A small class-conditioned image diffusion model, trained from scratch.
Data: trained on retinal OCT scans (Kermany 2017), 24607 training examples.
Rows from block 9 of a small class-conditioned image diffusion model, named by matrix and row number. Rows with one number within an expert belong to one neuron, the router's apart. Each number is 500 + 50 x the weight over its row's rms, rounded and kept within 0 to 999. All counts start at 0. Numbers have three digits each.
Before each expert's rows are labels from the 100 images, of 14848 (inputs lightly noised), where the router gives the expert most weight on average: "responds to" is what is common among them. Only what is clearly more common there than usual is listed. The data: retinal OCT scans (Kermany 2017). In brackets: how many of the 100.
# router: router (model.blocks.9.mlp.router.weight, 8x256), inputs 172-255
# gate: expert gate (model.blocks.9.mlp.gate, 8x256x256), inputs 172-255
# up: expert up (model.blocks.9.mlp.up, 8x256x256), inputs 172-255
# down: expert down (model.blocks.9.mlp.down, 8x256x256, transposed), outputs 172-255

# expert 1
responds to: finding: choroidal neovascularization (87)
router.1:511501520597458428528517496450554524530481447546439524473433572492526456501470422474520510399483532443407468442537494501503504556448471521473450462393441485507505581503503532520556494510411502539504568418530499597400428554573514446607487540513509446407
gate.3:527520515515474560539472542481486578462469545517455627521437501517464508535504442477527490529461406490549566557423438492631458465522474486539458460477557482555488508442515566459549513511393520578530512472548517491462486523486505561587491481541532522464
up.3:404502597511459526465522534437521476576461456519505459510488484487517600500622508540570571538483488439462474527515501512489526489480493464503441420496411491538488496488427530419549510495617530441472526534522483530492515429496515391514510521453514460541
down.3:394491624548468457520539450452461462530452503557471431536530496548492384499423431537538542466502481469520577482503528459472492505510503490520424516498400493523554542497606494623473467530376520547527509416533506500484516400483523560520504407545553464452
gate.4:511523480517561518555637531435663477548528519473461535506459460516528549495484538539559514523463464435579460538615561499419453669466455477509581433505460451426570523518427530464515481566544538601434437466502522558457562510506461596496521567518488462473
up.4:587548521469432569495530436468492461477507493574509439393470482528539502470446457502518425526505554546522510468506509468535435488625441561564479386504548567512495548508495396582495544460481527445560467560490496535526514526476522505473530433496477440417
down.4:433478491544517546486352477482603473505457464428478559457598500512519477487462513532434546555581460552507507458547567588426499576573596464522495473526558484482574443541529461480470540578476439460526567576415455552531516492480491526447454383460448497420
gate.5:545486482452522551534465507486549460373453511491451533548464475440493564498581454466547458520468467435477571499466498495523480556422549609499476580590470419476530473493486582407500513557566478465501477521487475566467517490519467487491515613518462522532
up.5:569445457503538529613485474416569455475450520512425493536444408462468479477538493542569500494440494384484538405455509481502532590462543502552526535598410497438557506497530600438510474529508593509446527472514479559542500535556406455405517536548503515508
down.5:472488569484566555495501482504512528576505489463581420472555510507455563516590568504493536512447484510430516478548442480501453556452470392500545525561550524517535521510460636448505551432512489451513516500603486446538461478452516490513543596502475464545
gate.6:562426538470518447461467499472482690505468548448509445471466532515505474499508429544516548505512557438564583408432527518475483405518600507496404563500571492471434537542438544538531484500434521498540510493478640515515532502500450446484520459522563539515
up.6:526502516386498485521400552541499553441510400540442443581457579478451503551555538614548508460484587502503489536540517525530548432463484529585443470524602590586505522484452399490583485438450558509581529549460462537502582493497427472482469494433482473482
down.6:380590442524481445469461522479430431557541513534492630462448539469495518526528621470517506441557572497475545465491499508544540463495455439521555472519449445405513502520432508501517500551481512547465464441490554560455480509429464517514516549501540444490
gate.7:495429547575463460504447523496400544487492586544489463468445537553519487517557504525443499479525440496481552432436540539591495310476543386503549510394454421571475469508488487492492439559459496492542492570547567443431447474494520500522591504511544581507
up.7:493572449506510530418490489461502426526476472493563424612487507478441466536442535430502498533570499499520542484522467430555437490515480460675524494530566424494582524546540513602525499603514491465509441561507559531535564591452504449524571479417402543423
down.7:458547417482459452512456478529508427451466511470493426601478514507522529498536608488487542462462502502460498461490479441478532540483513486346562521517538440488419460457469526442545538629524496564532449461517476492509473602566530511555467574587541562573
gate.8:414517548465457512527432468521487477474601504437590548477464474426462500507375463536479470528526410433546520478526482442404422477511471456487536586497554528561513511420493414681437583406481466490500446556476477466510527510475457413504543526435509485561
up.8:563457438491508435495499427504526494535501475578469510489474391481498496464450446502521489468499433521541459499426488498531464539491595460516480444382571534545510544480503474444524580484380579489452498550498415486429531564500524502503502581526482503538
down.8:446541534492457549528543474521602528423457518543428510498499471414548438531557530490421498472455506540472560514524532461594527529532439531581517430444565480552605408490521474425467599411469458549541465583489535453572443501547469631544471443564473500455
gate.9:495515490519491454492539460547568543473491483439534493572530504528487523507447459506460497509488508529537577516476566395504503566525440446511541456462663482455468559542498511553533447576416499514484396534492566543545503520476549466505430461579454499523
up.9:486518562471519519474406522454466426492498582594438465454507486443493445539483562501574422467515513418540466511498486583518471489484556428562543498538422467473548417539578435474500548466602549500462638424484439497510531562453433477505465534484490457504
down.9:532520411454591588496534569509534520499548579492560458494518544510481506489495447490476536449507524425484486491501495396522447483499426381453496517596576452444501427408566431485558542516503514512534456546447474593490526533437448514559499565423513541433
gate.10:521487445599510478493511537393519539500474501524488551451470498466478474546499414504472506446541315513571474490388408515580433494507485451541412479463480470501462550508513536499501458548490517500477488503558513493459475540553509534549507496471478568471
up.10:481474501487467562519491520523445382586526551462483568537456487545536418536495532480544495534577479474509524586471499427388473454516496516430527508539451588478498487428494509524494623577481480428557443442486538536528460454544493540492591505516467454469
down.10:489478471540546450556543500465529436574469585432520532490494662533532567476520539541529500518531609491465516559454535428670542539470462532422480503535453509434525347526477478452402588522525468482543454554502519540633383522514503504483532572502552530520
gate.11:535488460466454531549333560492469478556502637521496471484416540548545479535512516535517481504474489472537502529453508437568454442485453550430505551502561530521464564572450447580517442472464435510494496513478559530442484412532501505503429384491507520554
up.11:546481517612512525517324465413525497565467548576512522475436471468582472572490485593513548431561429535606583521440408541613418406568497522492504542523538504537500548529510492516488459566444496516431516515504599535444466488505580534527473445454516456491
down.11:549454527455495507533596512536575522578523604456519545475514573555510511504510546517564547487589499487493498548494551498505520526528417520588467468539476499559544486525606443436510448577433474470621512558428446509506488539537449435552537455508580545460

# expert 7
responds to: finding: normal (95)
router.7:430548505540501521494393488458419526516485364557532475503511609530490469435480437409505506495506520511332485558585507475494518459528538606517502512562520539560482487633582471428426549474524515478562412467490563481493468493471455580448446435524554535539
gate.3:488533523555534486504553471452485484539433476510549486479438472493571528457555475562503407394576426558540549443498509457521497500452453514558399544418422448323520513460516482466461457367529470521508482491491516533469423491508507526502363470566421566528
up.3:505522483388474489500524559557539523464612563503480506559538580523478529544390486423470592642422607401463434540469506563440536507521497480458578434535516539588472466490560550555570401590464521515490478532506482516575565511506480507485586487427521466465
down.3:495517529510449514507539501492471493484450505533580517517525486567521441429416428545512433543534595512549483510373614443497468507450484542428461481513471452399449424538496495573507575378487448496496508498523505483445566463521451537503371601417497524474
gate.4:470491513542482563575479508474538461545476498555599570465503491516483480480448458507491490544591446474439488473347488529525427574463497492522575504472553442496541500509457491460510459470494556488464407519510554549436425508554551488564287509427435520540
up.4:529546502434548457463495526572499554458519527455422392486512452432510529515555539549514524444480540491584526486679579479576599425511509489464501517508468536413514602444552469540456483513518488507533588481453457483568480468473507496405562530554512466475
down.4:484543451544516488513461437555432464519591512525499497534536502570504466423574445520475437502500619505580495484514442471558495568497540511425601570541571433441508488461494496506519456481514477525434402484605459536441575532477482476537315533507500538483
gate.5:410518545514554461413594467445534598499448500501573544499534378434577481452584445526445444509543462573479469485422548516516462480468530509451540505596469512409503622522472542538484509510495435465500450452488526476497517552534574430421501435427439434568
up.5:487441483550469510517487432513446424545543420501370497489525486572441541560464526657565542467462501373531476519479488428469533469517485480469451540441513567497458426450571504540514451516503423509451453507483548503518447556538464509537523582541563654484
down.5:488622444550550583530404451466530509490519592535562522483513567468438467503445520523516467552509544478560472492505546525417570419443444441432478529475485589521397506559533623479491556453422484474486436490713404522430553575503527424496494495502445457535
gate.6:532454533489420505514603539469485520595482426463428493490469533475560529457505466423469427466560449526481454512386490452522414557410429474495470441495512569558469506551525500533594485534529428431524547417483517499531487544594545479571408499527497549477
up.6:450449500499539415375473465420572502507493578642518478560490488432477492516425504519499525479456558477574559475469511522460527526543604549434508451474418454413531551447523474437369640456427534507451464461430513524423557482416537536497473520453464492458
down.6:498485483566560526480459492533488537444453541471446555425394520447483537534469421365503505496444579538560508415578411535539523521420480435441505539504557582575576619514502523572584490454442422557453531590485503503517481514513431509515517471496455551479
gate.7:541457455576454526482597543467602459519552574550495517557569438441429536496596502560559460517519559527468501414507473453656441510481480548554547424456480465594535513405473490526535535515508520400436565467523468545507455420548553477436474574454419432536
up.7:549551517511458502511448514572549587570514526494510433502483543401579520526510499480468462553454531430359482591452558455461429542509479560536542499581456532469494610510564482563521441433448472512560486564518509500468433501480477583435357682535529568510
down.7:585387528597474547482448539542462533440510541499451446522392625486536560548458499457464465408587470551564533536464582507493499458599487557553515506538544496528586500553540488503453431542513559529473562452487533532404450504501510462443568353494406538568
gate.8:472540491496523496545481552416619540530448528521424498494489449482649490532633578554548594495463578528712456492455539527574458504470517514535463552637460514519524573497491492473565451463533374517399526550494486528489558478526508511491484451539475518537
up.8:452541527527394526511510467393527493490518562474497535430465498451456504580514518530523424490497496448473555534559452546516425495484492523583425434536544549515509549497415439510495545507508552530509473612473597512453581508506462605496527553506437391503
down.8:485550431458539461465539453524480507545510506412435476505518508532503500532488488513619553597446518505351449430439578508453407497454537510484443396511522453522506557502393436492496539506509364475575499503440441552570403439455410531508534575481655516460
gate.9:473497474476462532557514534494479518472477513446584473520540549437476512593480511487458478497448480509648542525500538556529498434493505501502520488465491442466522643533445527583428550516530393462457518447468494484568560513603466498551406390506392445517
up.9:470481500424433601455467514448568511517462543560588541447532546570444525541485515513462457503467492519584589541467422539520518460558543563475530495365466496570482555480465556483472502549530467485499467499479519489521556514543567452481425454413474478555
down.9:443420527471547542493514520555524574508460542491454538475551613550553452496486449523409516554476568527389450571521481493476446448434460497466533506567469505486526455494577421562545455469553441553527471551483551483621503551484538480504458492554484572538
gate.10:501511440488534431439479479498568533586388512558543526455500409472466608412464452483604438563482494445573543488490549552495445467486480479396484557470502420507486551522480583593550540589559475461468537414402584483610428459544543434472490468541454453522
up.10:496513483505510510517549546541460517452511575476539389521544541514439514579476559439475470490491432505474493451540525480476543432500482494565498476493451507425585508473623507549470327479524439488520521528493547500518529507515508493584464471515418529608
down.10:503576425536521536525490521506468499520406497539456466467491422421533425511572494450531442491546619593533460482586502535508515489526473449582505386503488429453510472508487442415474410488495507546470530515461386532586594496421432622424419529505545571484
gate.11:462491484477440428490503530507602519588565458567447458550511501570465561452522478422593423514462598493588490456474503395500441513486512508511551457537427555489486535511499485522499571499480434465410573478446492441477437467465519540536579524576553487474
up.11:463523526484440485525450573452519469510554496528442427531488488529474506570420526544521516431574532474535589524557536465482606547485542480540498544411476569533527538471473525455500520461483493540421423481495534500526546466556446529541396513539442527504
down.11:535468477520486505482477573519496466540414511544510595449517522483431451487466502411531515480569459525490551539524545507485513497478483491502529471465455419438596451475512443484426549583484502486540586482414527439511490483566407527477591475565470550463

# expert 0
responds to: finding: diabetic macular edema (57)
router.0:552484544504548459493452516475640519536513468487457507489458568502536496530512522494448548528497464474585528506490437488490453500505491441417456436402479524439517555440523521485512554549468543508462509549536505423497447561522523468482483591491513504444
gate.0:584501451514431525534455396488489517454479468545507575530481584481593484450470456533397512492487579465503445416474555417552529494378412529510404538513491485487513494472493448425505440435410450492591499457503489504552522472503466512576504487546539490533
up.0:500471557491575490466531572519546506503459552447487439500520457534471536573557524415601470537509482485499562514509444635419481508640557486472591521532487541516568502535471598534484532539583539551489465525483544460501508516464483498399468438462450484500
down.0:499510436493498474483506590482470580487571528541562583506551512582428509456501399525447555589490489539480535530515476424508443459580422570498409492572526517527447522512518573574453468545477460569503550524521532460561488450433525462501505444467466541490
gate.1:564516494478513527497498605478511435485575497530491534404499533474474429490507546546590535479507595514461573485508469498452515604506534477573515550469459412383459540561458510562521450562613564532480586455498565628479439553447531448546405452522511423478
up.1:444488547477540456529525437534554499575428587498526453590444485500522540519439417536408431555492464444551515577635543454468497424498506588433536480580518521564539504518521530513459506495419433516437372580507537475520569514506438554419527521480416553529
down.1:520423475504468507524477381492482438451552547512495542510466528388536581490485607567499593540519471574519432598503478525503547453453553500506500485504483380428540513473487531373493528512525574476502545547508433608480565539585416579501434534501474453511
gate.2:568483517420517494580438476543455468488518559483437415424487417434549502518464599577528517525444530460510533488498507431551436497480517527486561499476548487554493469514444477521407492488415458458421445383384497539467521519400346559490409460548551577467
up.2:427522504634448527544565430432510474536495526514503555472450436473463561479496453527537489533494486565419477404420527480497444631536429577546415481488505408365523548463481557528448445439601519586505523615516563558578560545502553500548477501516449488474
down.2:604456488530442438484486496424555417431478504438424394548525510491466534499505516485494492538497473428504467508454470461512464542580577554501528516500493543536419491414410569540485503545520507481616558489518563521366527523498473485515481494427513537499
gate.3:493569480449503619516480529496529548580538525463458543503468469516530454492471494522609555461533464490504491489450503422578486558523443493543452422652561539437499472477458566501500500495522545506486465487473554478489470563517474504501434546537395553462
up.3:512504440373434494439492555436484578591601479562383562553437571479534441546502484424563546502551465460456459520494489415612465472555473555524469464585508529480437459538468556514526592468458540487462494455485551478419407550465532511514486473598524531413
down.3:486445531497455590464485487597518399426396491512552428478477493465501482509511485550439390512529423539506582469472528543487439515539539445581559508594506479589500516464545591555504496481515460495458526466491597545510503484463558575421520444618447463490
gate.4:488453435538438516565517519502485583572530443446526648507477458570455571506589445432421571465574528526470529451556537448461512543566480511486611470579507423513477525514440575463466544447479496531537513492505500482530453430497610502523561518494496450467
up.4:498409605530472502604399485524391540459421452464418499461425436548598529470460461520487453454529512485486421452474478526529500557485542564447526504530506490497367444569544522443483436511406541493463494510479465399492451578457549525560457562462475500511
down.4:586610488496432484685498494479561490470523602523486484479447512420514558434570574592557477516468558522510464492469476522560507473587485428577394495510509560573444506557535551481435459494521482562453482656491521536466487500416529474455497459509465550529
gate.5:562448436428562447552512587524442443521476517596538492510530480529527445535433524540429500437528609576514369506498468484530454503437449541468516469475554496460530509630561447484511412540429505548536416480473407558454478531476563568492492500458518414616
up.5:467578588577503556472481421481555546452445494420527448481508493460489551433488482486583478577466434441468628519472529556483516541546576490498464547526457453511476522398439558586506529489575505498480554556510584470599537493538456461506427480528452560445
down.5:475456417424473530435472433549473427509450516569528526535525582506447575580496448451438527571443461583513611540550525498494589567519436503512521509571580543471425447437446537506549546577497459461510465585543564503429473582482496467497547507528483462391
gate.6:454471464497469476568493568520446534570468462486594494508665495488518648551466454599451499454501481514553504541489528487520547515486500533434544554500467450493471502468548521440531624528460498511402525496463453449491474419465559446480532522506474553467
up.6:603500612400559538454583488519537483437506605501555514470519559480530436439547521507490538505472521501532529515478418512540489617528440519552469464417525534437575441453430518469511447463538456595441435470516457617496559534399457471472504493505534454484
down.6:496492445573529544557415505477566534534442566460423484475453491613593405496489442427531507525514510574511467526532468486430475500524503487572514443483489506503534514428540488490501400512455486527402552421545456496515627544509381505501527508450526583493
gate.7:532549524409521526515575504537536531548465578449579563456494572543524508483500483505448481579502511507539464461509542560548549479506461575452546427525526560495481578543402508498540502485565465518510465431435544550541473449444496455428528491527419459522
up.7:468471444514498497462426469520558428454519487473489478561510408485475529472517461540537496521522549518545488554496545479404493576461530444522444606439442419504451549439531547470482487570452472479481494614508434492521517548499483461570475504433483518543
down.7:563467530463435446466523463448510602512516478572460526471476494575520528503451496437449513545511573492474473518507493524545434541529428605504473613483525508494572511497497459472538477484491583422585544556503584462470493441548453396446549545415471439509
gate.8:503448542503494363513513519473489591417477543488462418487471548465602431481377439484620505398493522503478553468507506458523555505581537498509415482502490490556566577518499462511543506415464469507476472477463425599443499539544453491546516510471525523376
up.8:501557479442541597437476512487489394568528461533598563519512525512423592529611529510384506577516498482513475437494515557502468465480478505506574491490491499466441465528511542526502523574551532528521463575547571386557513429458547507405492461497491476625
down.8:515422530473460553524522521485519569411506445476471429516488586506447550514574438541580520620535492559447412530470514466501439503469580459459470458459501530510440456515474480489453511360495478476552430494543617585491489501454531491585544497547506504618

# expert 5
responds to: finding: normal (96)
router.5:534495441524427581594589558569421504416520426472504547556426576536510536462513551505548526462472497523373502416535422499559522537449501523507572512494519481560518428486454442521556472542529487494533568596477496546510592405543488528479474436505470454578
gate.3:491515533479522460521370422482473522539480505562423524489513425540444489415412446557520418432492485503554461505368579405517489530532446459586479493487519466476535512514529475397460480523510480562466523499488554479530584552505487498474458315525529511451
up.3:538526536489443528453502529471673484448535445505605490566569590493527502582527506441491540539488588466562496503482404545599446439455534533459536521408497505599528464469571578567589603519474466421453463554508437407499466426467515475530484554450490480508
down.3:525473538574528488517491564483518527468529506487569538453476515513514538494519534453516437562504617483483509592558503429499559502522474528497479473572545592523451509423519541527426486490480576516468496440447482503471418529530540510524492649471482492602
gate.4:551513465522441565533500483482501554423389557462491447473396540529552465430489541554445542549431512459544515591421524621502525574445520502447444530476572544546418482578547492534455460576443530465566482534481527520637458546600456504410525494485544442593
up.4:500530564452421491471440536585457493531545388537440513525471550507452498489509458447563477541470532574455474539552496476500572463513438564501466481521536504535538499501530545463583439443584415514394567543490503465493543485472557477533523524553493628462
down.4:523469531567543469435536521478529467377458402545465469556439327476489559530543562523483538450490441512548561545408568566502413524507516537551529547517546522634520447531406545501590470504570529579542545516548504509602580518465519574543582433577488448478
gate.5:521518408529440539549423585541485460584455459477509522527420496528546522471541522436509457491536488546397440436553516423506417537457447620511564527559516532498502552480444510466508583524421634505487519444482612581403465461524530538601434578440532460444
up.5:552497510547485589442495433538512494544533492448525540433445490462502442381562524492555444468412472473436456365517500485501434490490506595503478496481515564479516558516440568452525624514454619379546487448484584544442497514483465520501410683437451484415
down.5:439536580462443494506471528497580496519553451445495544522488512562552606493577513433564520466514443478450483402558464466449518467544474572459509539463538513593581557468483464501594529566487501434545523473589545437564604521494534521480594499485432507529
gate.6:482447474503570454495547450427565469489531596541472512493552565538490582470505529589562543493472558465465537485525479451535475574488458518486482531439453489422499555456475538507449551508507549522525464552470513503438561452498495469408499431466458481532
up.6:466464525520560506460532455432596432500547605535495497406508552550478540487485454547570514496538523440498471473388452402508405589465529560444476561432481395460538524468518576474504508499514607431519438493522530511469485475523509548430489534452482509489
down.6:473502553538616428409466454418622472408409520461505469464454414430500556503577476499493449548491504490406514504462603509496379540532469523485506535546550552555465510480538462572504506428495490475564498513585530484633531568547542484546558433454441586519
gate.7:414484466468535492487462554559521489549549522437524521462465472459507583416529467537517462545536440550588478539463499467521496417407457409467485570512522477406520484449498501515452588503501336532466505549474470578459538503581565479507473413484452497514
up.7:506503421544445402488533565499529547544508494477478568477373524483518527458519467419511497581616449487600461570481525531471439538564453554419539557450515487476390424512495421537510521520539468490495503481525568512445494355464635539505515556557426521542
down.7:490464483538553334481491600507512450463595466547519591491524411556450499419557555544565567473506422533520534499433471559567483546514500475540469520568570511530459461550519501469559487533507523560425463478584550557496579571519505564516460490580537426509
gate.8:385541561497555539500496471486440496516534704554530479431550489576538477555467532542504536483468620501495439471495487549503504458474534572426431502456534447491574577552492534512496566478535543460466492525514540498483458444437454483430438397516506477510
up.8:549497475502547489476409555525453554539459346471386518522496410418451452461392490472565428454495477462540430479565491533549480521523440438614465515528548492457459498444482515502519468512474445570622484480487482520472538563559435537603510460476498508504
down.8:531433525618475464601542545489431449448495511492515462482547508519501496471497504570609563546528449485544547597514511470571534493596508652551466475509542418395447459541570510463417448495520565603505497418455465540385508500449458503531469519534590437513
gate.9:494522526401545506477451520500416473490559470458467467621568442463448451536475548546571433530464587459477559529496650420552445425432509485635435447509465590441571456521528503474481554455510571489441455498468489508459543452549377573555500552549563505518
up.9:504488449566424427522498415484587440512493552485498533475539574528519489456519501474537560386558465529504431508535354493507438523525477437426511572432601504549483486421507400559572517502447582463584493544514559496463547526412585381454445542452471535374
down.9:503543541453533405550475471498431442465533488502523476545446490521510513455454499530392551502535445446485542488496508521493495618541432473501492578577470454442401477558451557565480469409518508510414474461524564549436506521528536537508481455510489497468
gate.10:548560489527471533536481555550527480485468527438626532491541505479537598437526474489552441543543415548464578511531482467486530514470439469581520599506492482435517521467450540465441445423544415564482488585490496599504610418500504531513349493547483510550
up.10:469459495546470602555509449511659512518523554492549563466394527538508484568461514516380510524442495481560439588585510522514466429488485513416480461572498460552472514506386504519473385537451485443450435424510482514518428598465492469457498600375455435486
down.10:458522421463537487568517440573457509612500485505491508510532534522495396397465431488516415478528592530591511603549486444568499500486462548494520549552525485472512521501564482499547439461487463550413447469420442568440557489509507460487325531450532564462
gate.11:387527563469473545400505539500438568518417512479500453463527472441565430515546462448490504384469487464456420388378506492589526486492522570521534458543475526508516527539572478479501578575426598412432577486514577499521528539526487523583473430507590503442
up.11:549590451490576446383565433488425535528480469540529478480562503423567486443548515493476537469532515453488527425536526532446429518505510473547469527455471531394518435516557444468490516456544473488521512432437430525493522513451498492431422558550541544498
down.11:487494458361431551508563494545445505525552414501470556518440466559450505506489493459615531529453470527457515400443406525561558531563469547583559498497598456494551491450501507446495463548451579557464461518534527575487546456427427533490468476526580467493

# expert 6
responds to: finding: normal (86)
router.6:526554473442556461423500517466478505523565557595584510541540494534492518586442565455457510545469621477481554427427521516538534451556511501524586540471426459559624475489526472520487541507570601488591490501487537486541473444477442507392560442495569421554
gate.0:477462514532590396476433488478522539514574553547546528573543447621460507567400540523505526551541586484501535498504435502497550463551572501438505555535459461519465589522512481469488511548589599495512395408466455506524437477491504430519513504480497450546
up.0:456447483532519505520482439457500518570529440565457520464489473525447455613546469461525481459490472526559425388446481438403399456514534526544546473435490550567498539490514457561571338478591533404545414471534561439454329545464505468573533476531531466487
down.0:483473499623579475471448506593448436458454398407444499559494549404471511409437500458471514498558530513544549540478410503608497544573453543460494527505535430477510541478479517498530528466409434586495483433443450500524409526496550447472470521474522527466
gate.1:496511453603453461492383455403568486482503496465533563519566587453466463597506505488485521498567476468409560466469478527487454454578600494514475402548442523476486518489492494505433521558458499513519416519489450471505475534479462405496473541457468493430
up.1:515577513585465519510381508506544588405427501436557545579503521440477485567489435430399537487558475486414530482318449438504485496525473608533508512543481479459618566456502481506427559395565516415613495460496538503564595506415534487510486554438495529505
down.1:475522526544473502444332460491583450494482471479584522464500531465566493477515479534607618522487502539489394570587575541437499552589537521501560505460523456458403526509457495511393619590543526589502530504412401475493476505561519530506571445542501493559
gate.2:482577496522540501469460451509656443425410525536465471460481493510507467466448580527477468447530430500664386531542588515531590469456559441443381510584526429548463584561491470473500504490548452484495496490441489574533547427518509500493442530479529440529
up.2:475554519526429459447401522511588432486539499482566471450500520515492458427492532573496430535507477486499485458658444532529467486465454457477482541420491524501443501436536393554476498498528543592496532574499521489540531501439525542470450479664454377507
down.2:357527610535488414432504535343548515457496479433521472509449554406480533520484615574574552502545483513520543449398575472537480519502475488515549493458511474503498570442453479516578560545440505481539590488376472514555471483577500518516502461571496466493
gate.3:562558513377477522531490466619513469482438477495505455483489572398621523530467552453543461483509476524375465489436571486499470494470412569493472533509535408502484522527424407582615477468496429494590496407504478534480507523482440464588495438486547435451
up.3:426496507552488521493507515481561512497509505453540518452472530571473499482574449556431585495512507562633477466576421506561533582470532520466504497545533531526504533577513559416419483499555483512434427540525567488595500518578537512461436447501429518477
down.3:432494532501448434582490543550522406448523453429496395482474550447437492514493498503555462501512477416640441493360599512406508579561487442547522499514470544524459486537415516462384641531533477466480547518518411556492495506490545491474510463469510492526
gate.4:525429461426481555436555460474492512424524617488429536468492423557485497470498436539617514487470514525607401549529501517493564519447577437516448564500521458505476655465483531501476340509504499453484509548477533494498490502479579497472484501528490563636
up.4:413409618556440528470488506480573480504508538498452500500526514471449459495471463535478466412457457487597533380610507478554541538469468521556449512502525422471435442590591502499523557436485544571492540545515504483438580511465490476530436419517501443537
down.4:511602547547589412463502553441556531451515554445581484466400457452532547483535504489560503536510493464494481447398527446492506458470508465380467521469522521482512522453493455463556436434516436451623481441544498438527501505601507504452516429505460541526
gate.5:485483557470540508545498533544477517522501465474408474539465425454530447404533479403520523489431471534594559409632530529569504564447475414506486479437493465469414478541552545526558477478546480494378565328504502567516397458527446464515510424511499492495
up.5:531553418504392524499466463574599484494431484420475506421429562499496484506476496479529510465374469435488395518498547478497506537439428561496547440469504618560418523487559479464493570489437561468574574519499586461525666536449466500553561554499551481454
down.5:523522522459537440591391514491510499459434526466469545538506612422550484452487520489547474519528515539480578562511454409619531407518488551450509543569599540509492561533499502544478476492571482581465547443516493480501294479523460466526440535442455546514
gate.6:550495512422586491534500483519472532519441440467486557480455454418613546379466494550477441457526524497412451579558580508621544576476486445497474463558492539390445576467445438447492457530483402519467499465444460532548621448493481529548382444523487535518
up.6:516465536543550528506568485453366526491556498521454515496534473472467496489527424508483535501549513585559528511454499468486548454541527410592471434513512507480489533420482559417398450501463403512423512447483416503482439579496517470507471449508511679513
down.6:546481479415559517431579440540453470518481491508554503496426456475491439535456497447476441444491480482490476481631405552513533471506487470479486433427524478553534520456456495476504434443504430519479475450469470565526522473490516521405455514483540462441
gate.7:477511587481492540451584473424509484439497459514574535467496584612447455527496522471471467549495521572535517528488490489472487447511554536514498450529448508560530536442442534445436450474487496509415496541503494498519508541607495469504486368511524501456
up.7:554483484528487480468394588579512489491481489475471464566522465450540530476490512513495514513508546447377507441515478562518581553481443458483513616450507481464516463566554564527545560555557589512580525467473449494538464479442499569517483751542493506546
down.7:450530468445434488441550427550464507461564448485560445414542466493467451540449496462540493397489415484557436496427506567497472410588484442519509451430485494528544532516479532485481433515524503486612538507498573522485506450521458523409541406535554481469
gate.8:529491358422481451476431494522499524566502486436483524523471457544502544595480540579567469501492543504628480482488530488445440513500486499442471486539584470510483556465486373586511488542510533507504474482450488557475543432515559480506506556478435464416
up.8:437490546491532584504517443492550429520460398514494498450450546513510477529527474429490508444527424478400434516568521446363493542445535463529504461546441629472544423531470572427499437534525538639463512450524467466479401586484478575532442553519511490490
down.8:496513554475550477466550524471525497508457623388532551591535492414486585414458491552496491526483585494453483568426502537522456429465467424461518518595502546466548541455522496553494460489499373464600560482540513413617572514547563511633439515505482586418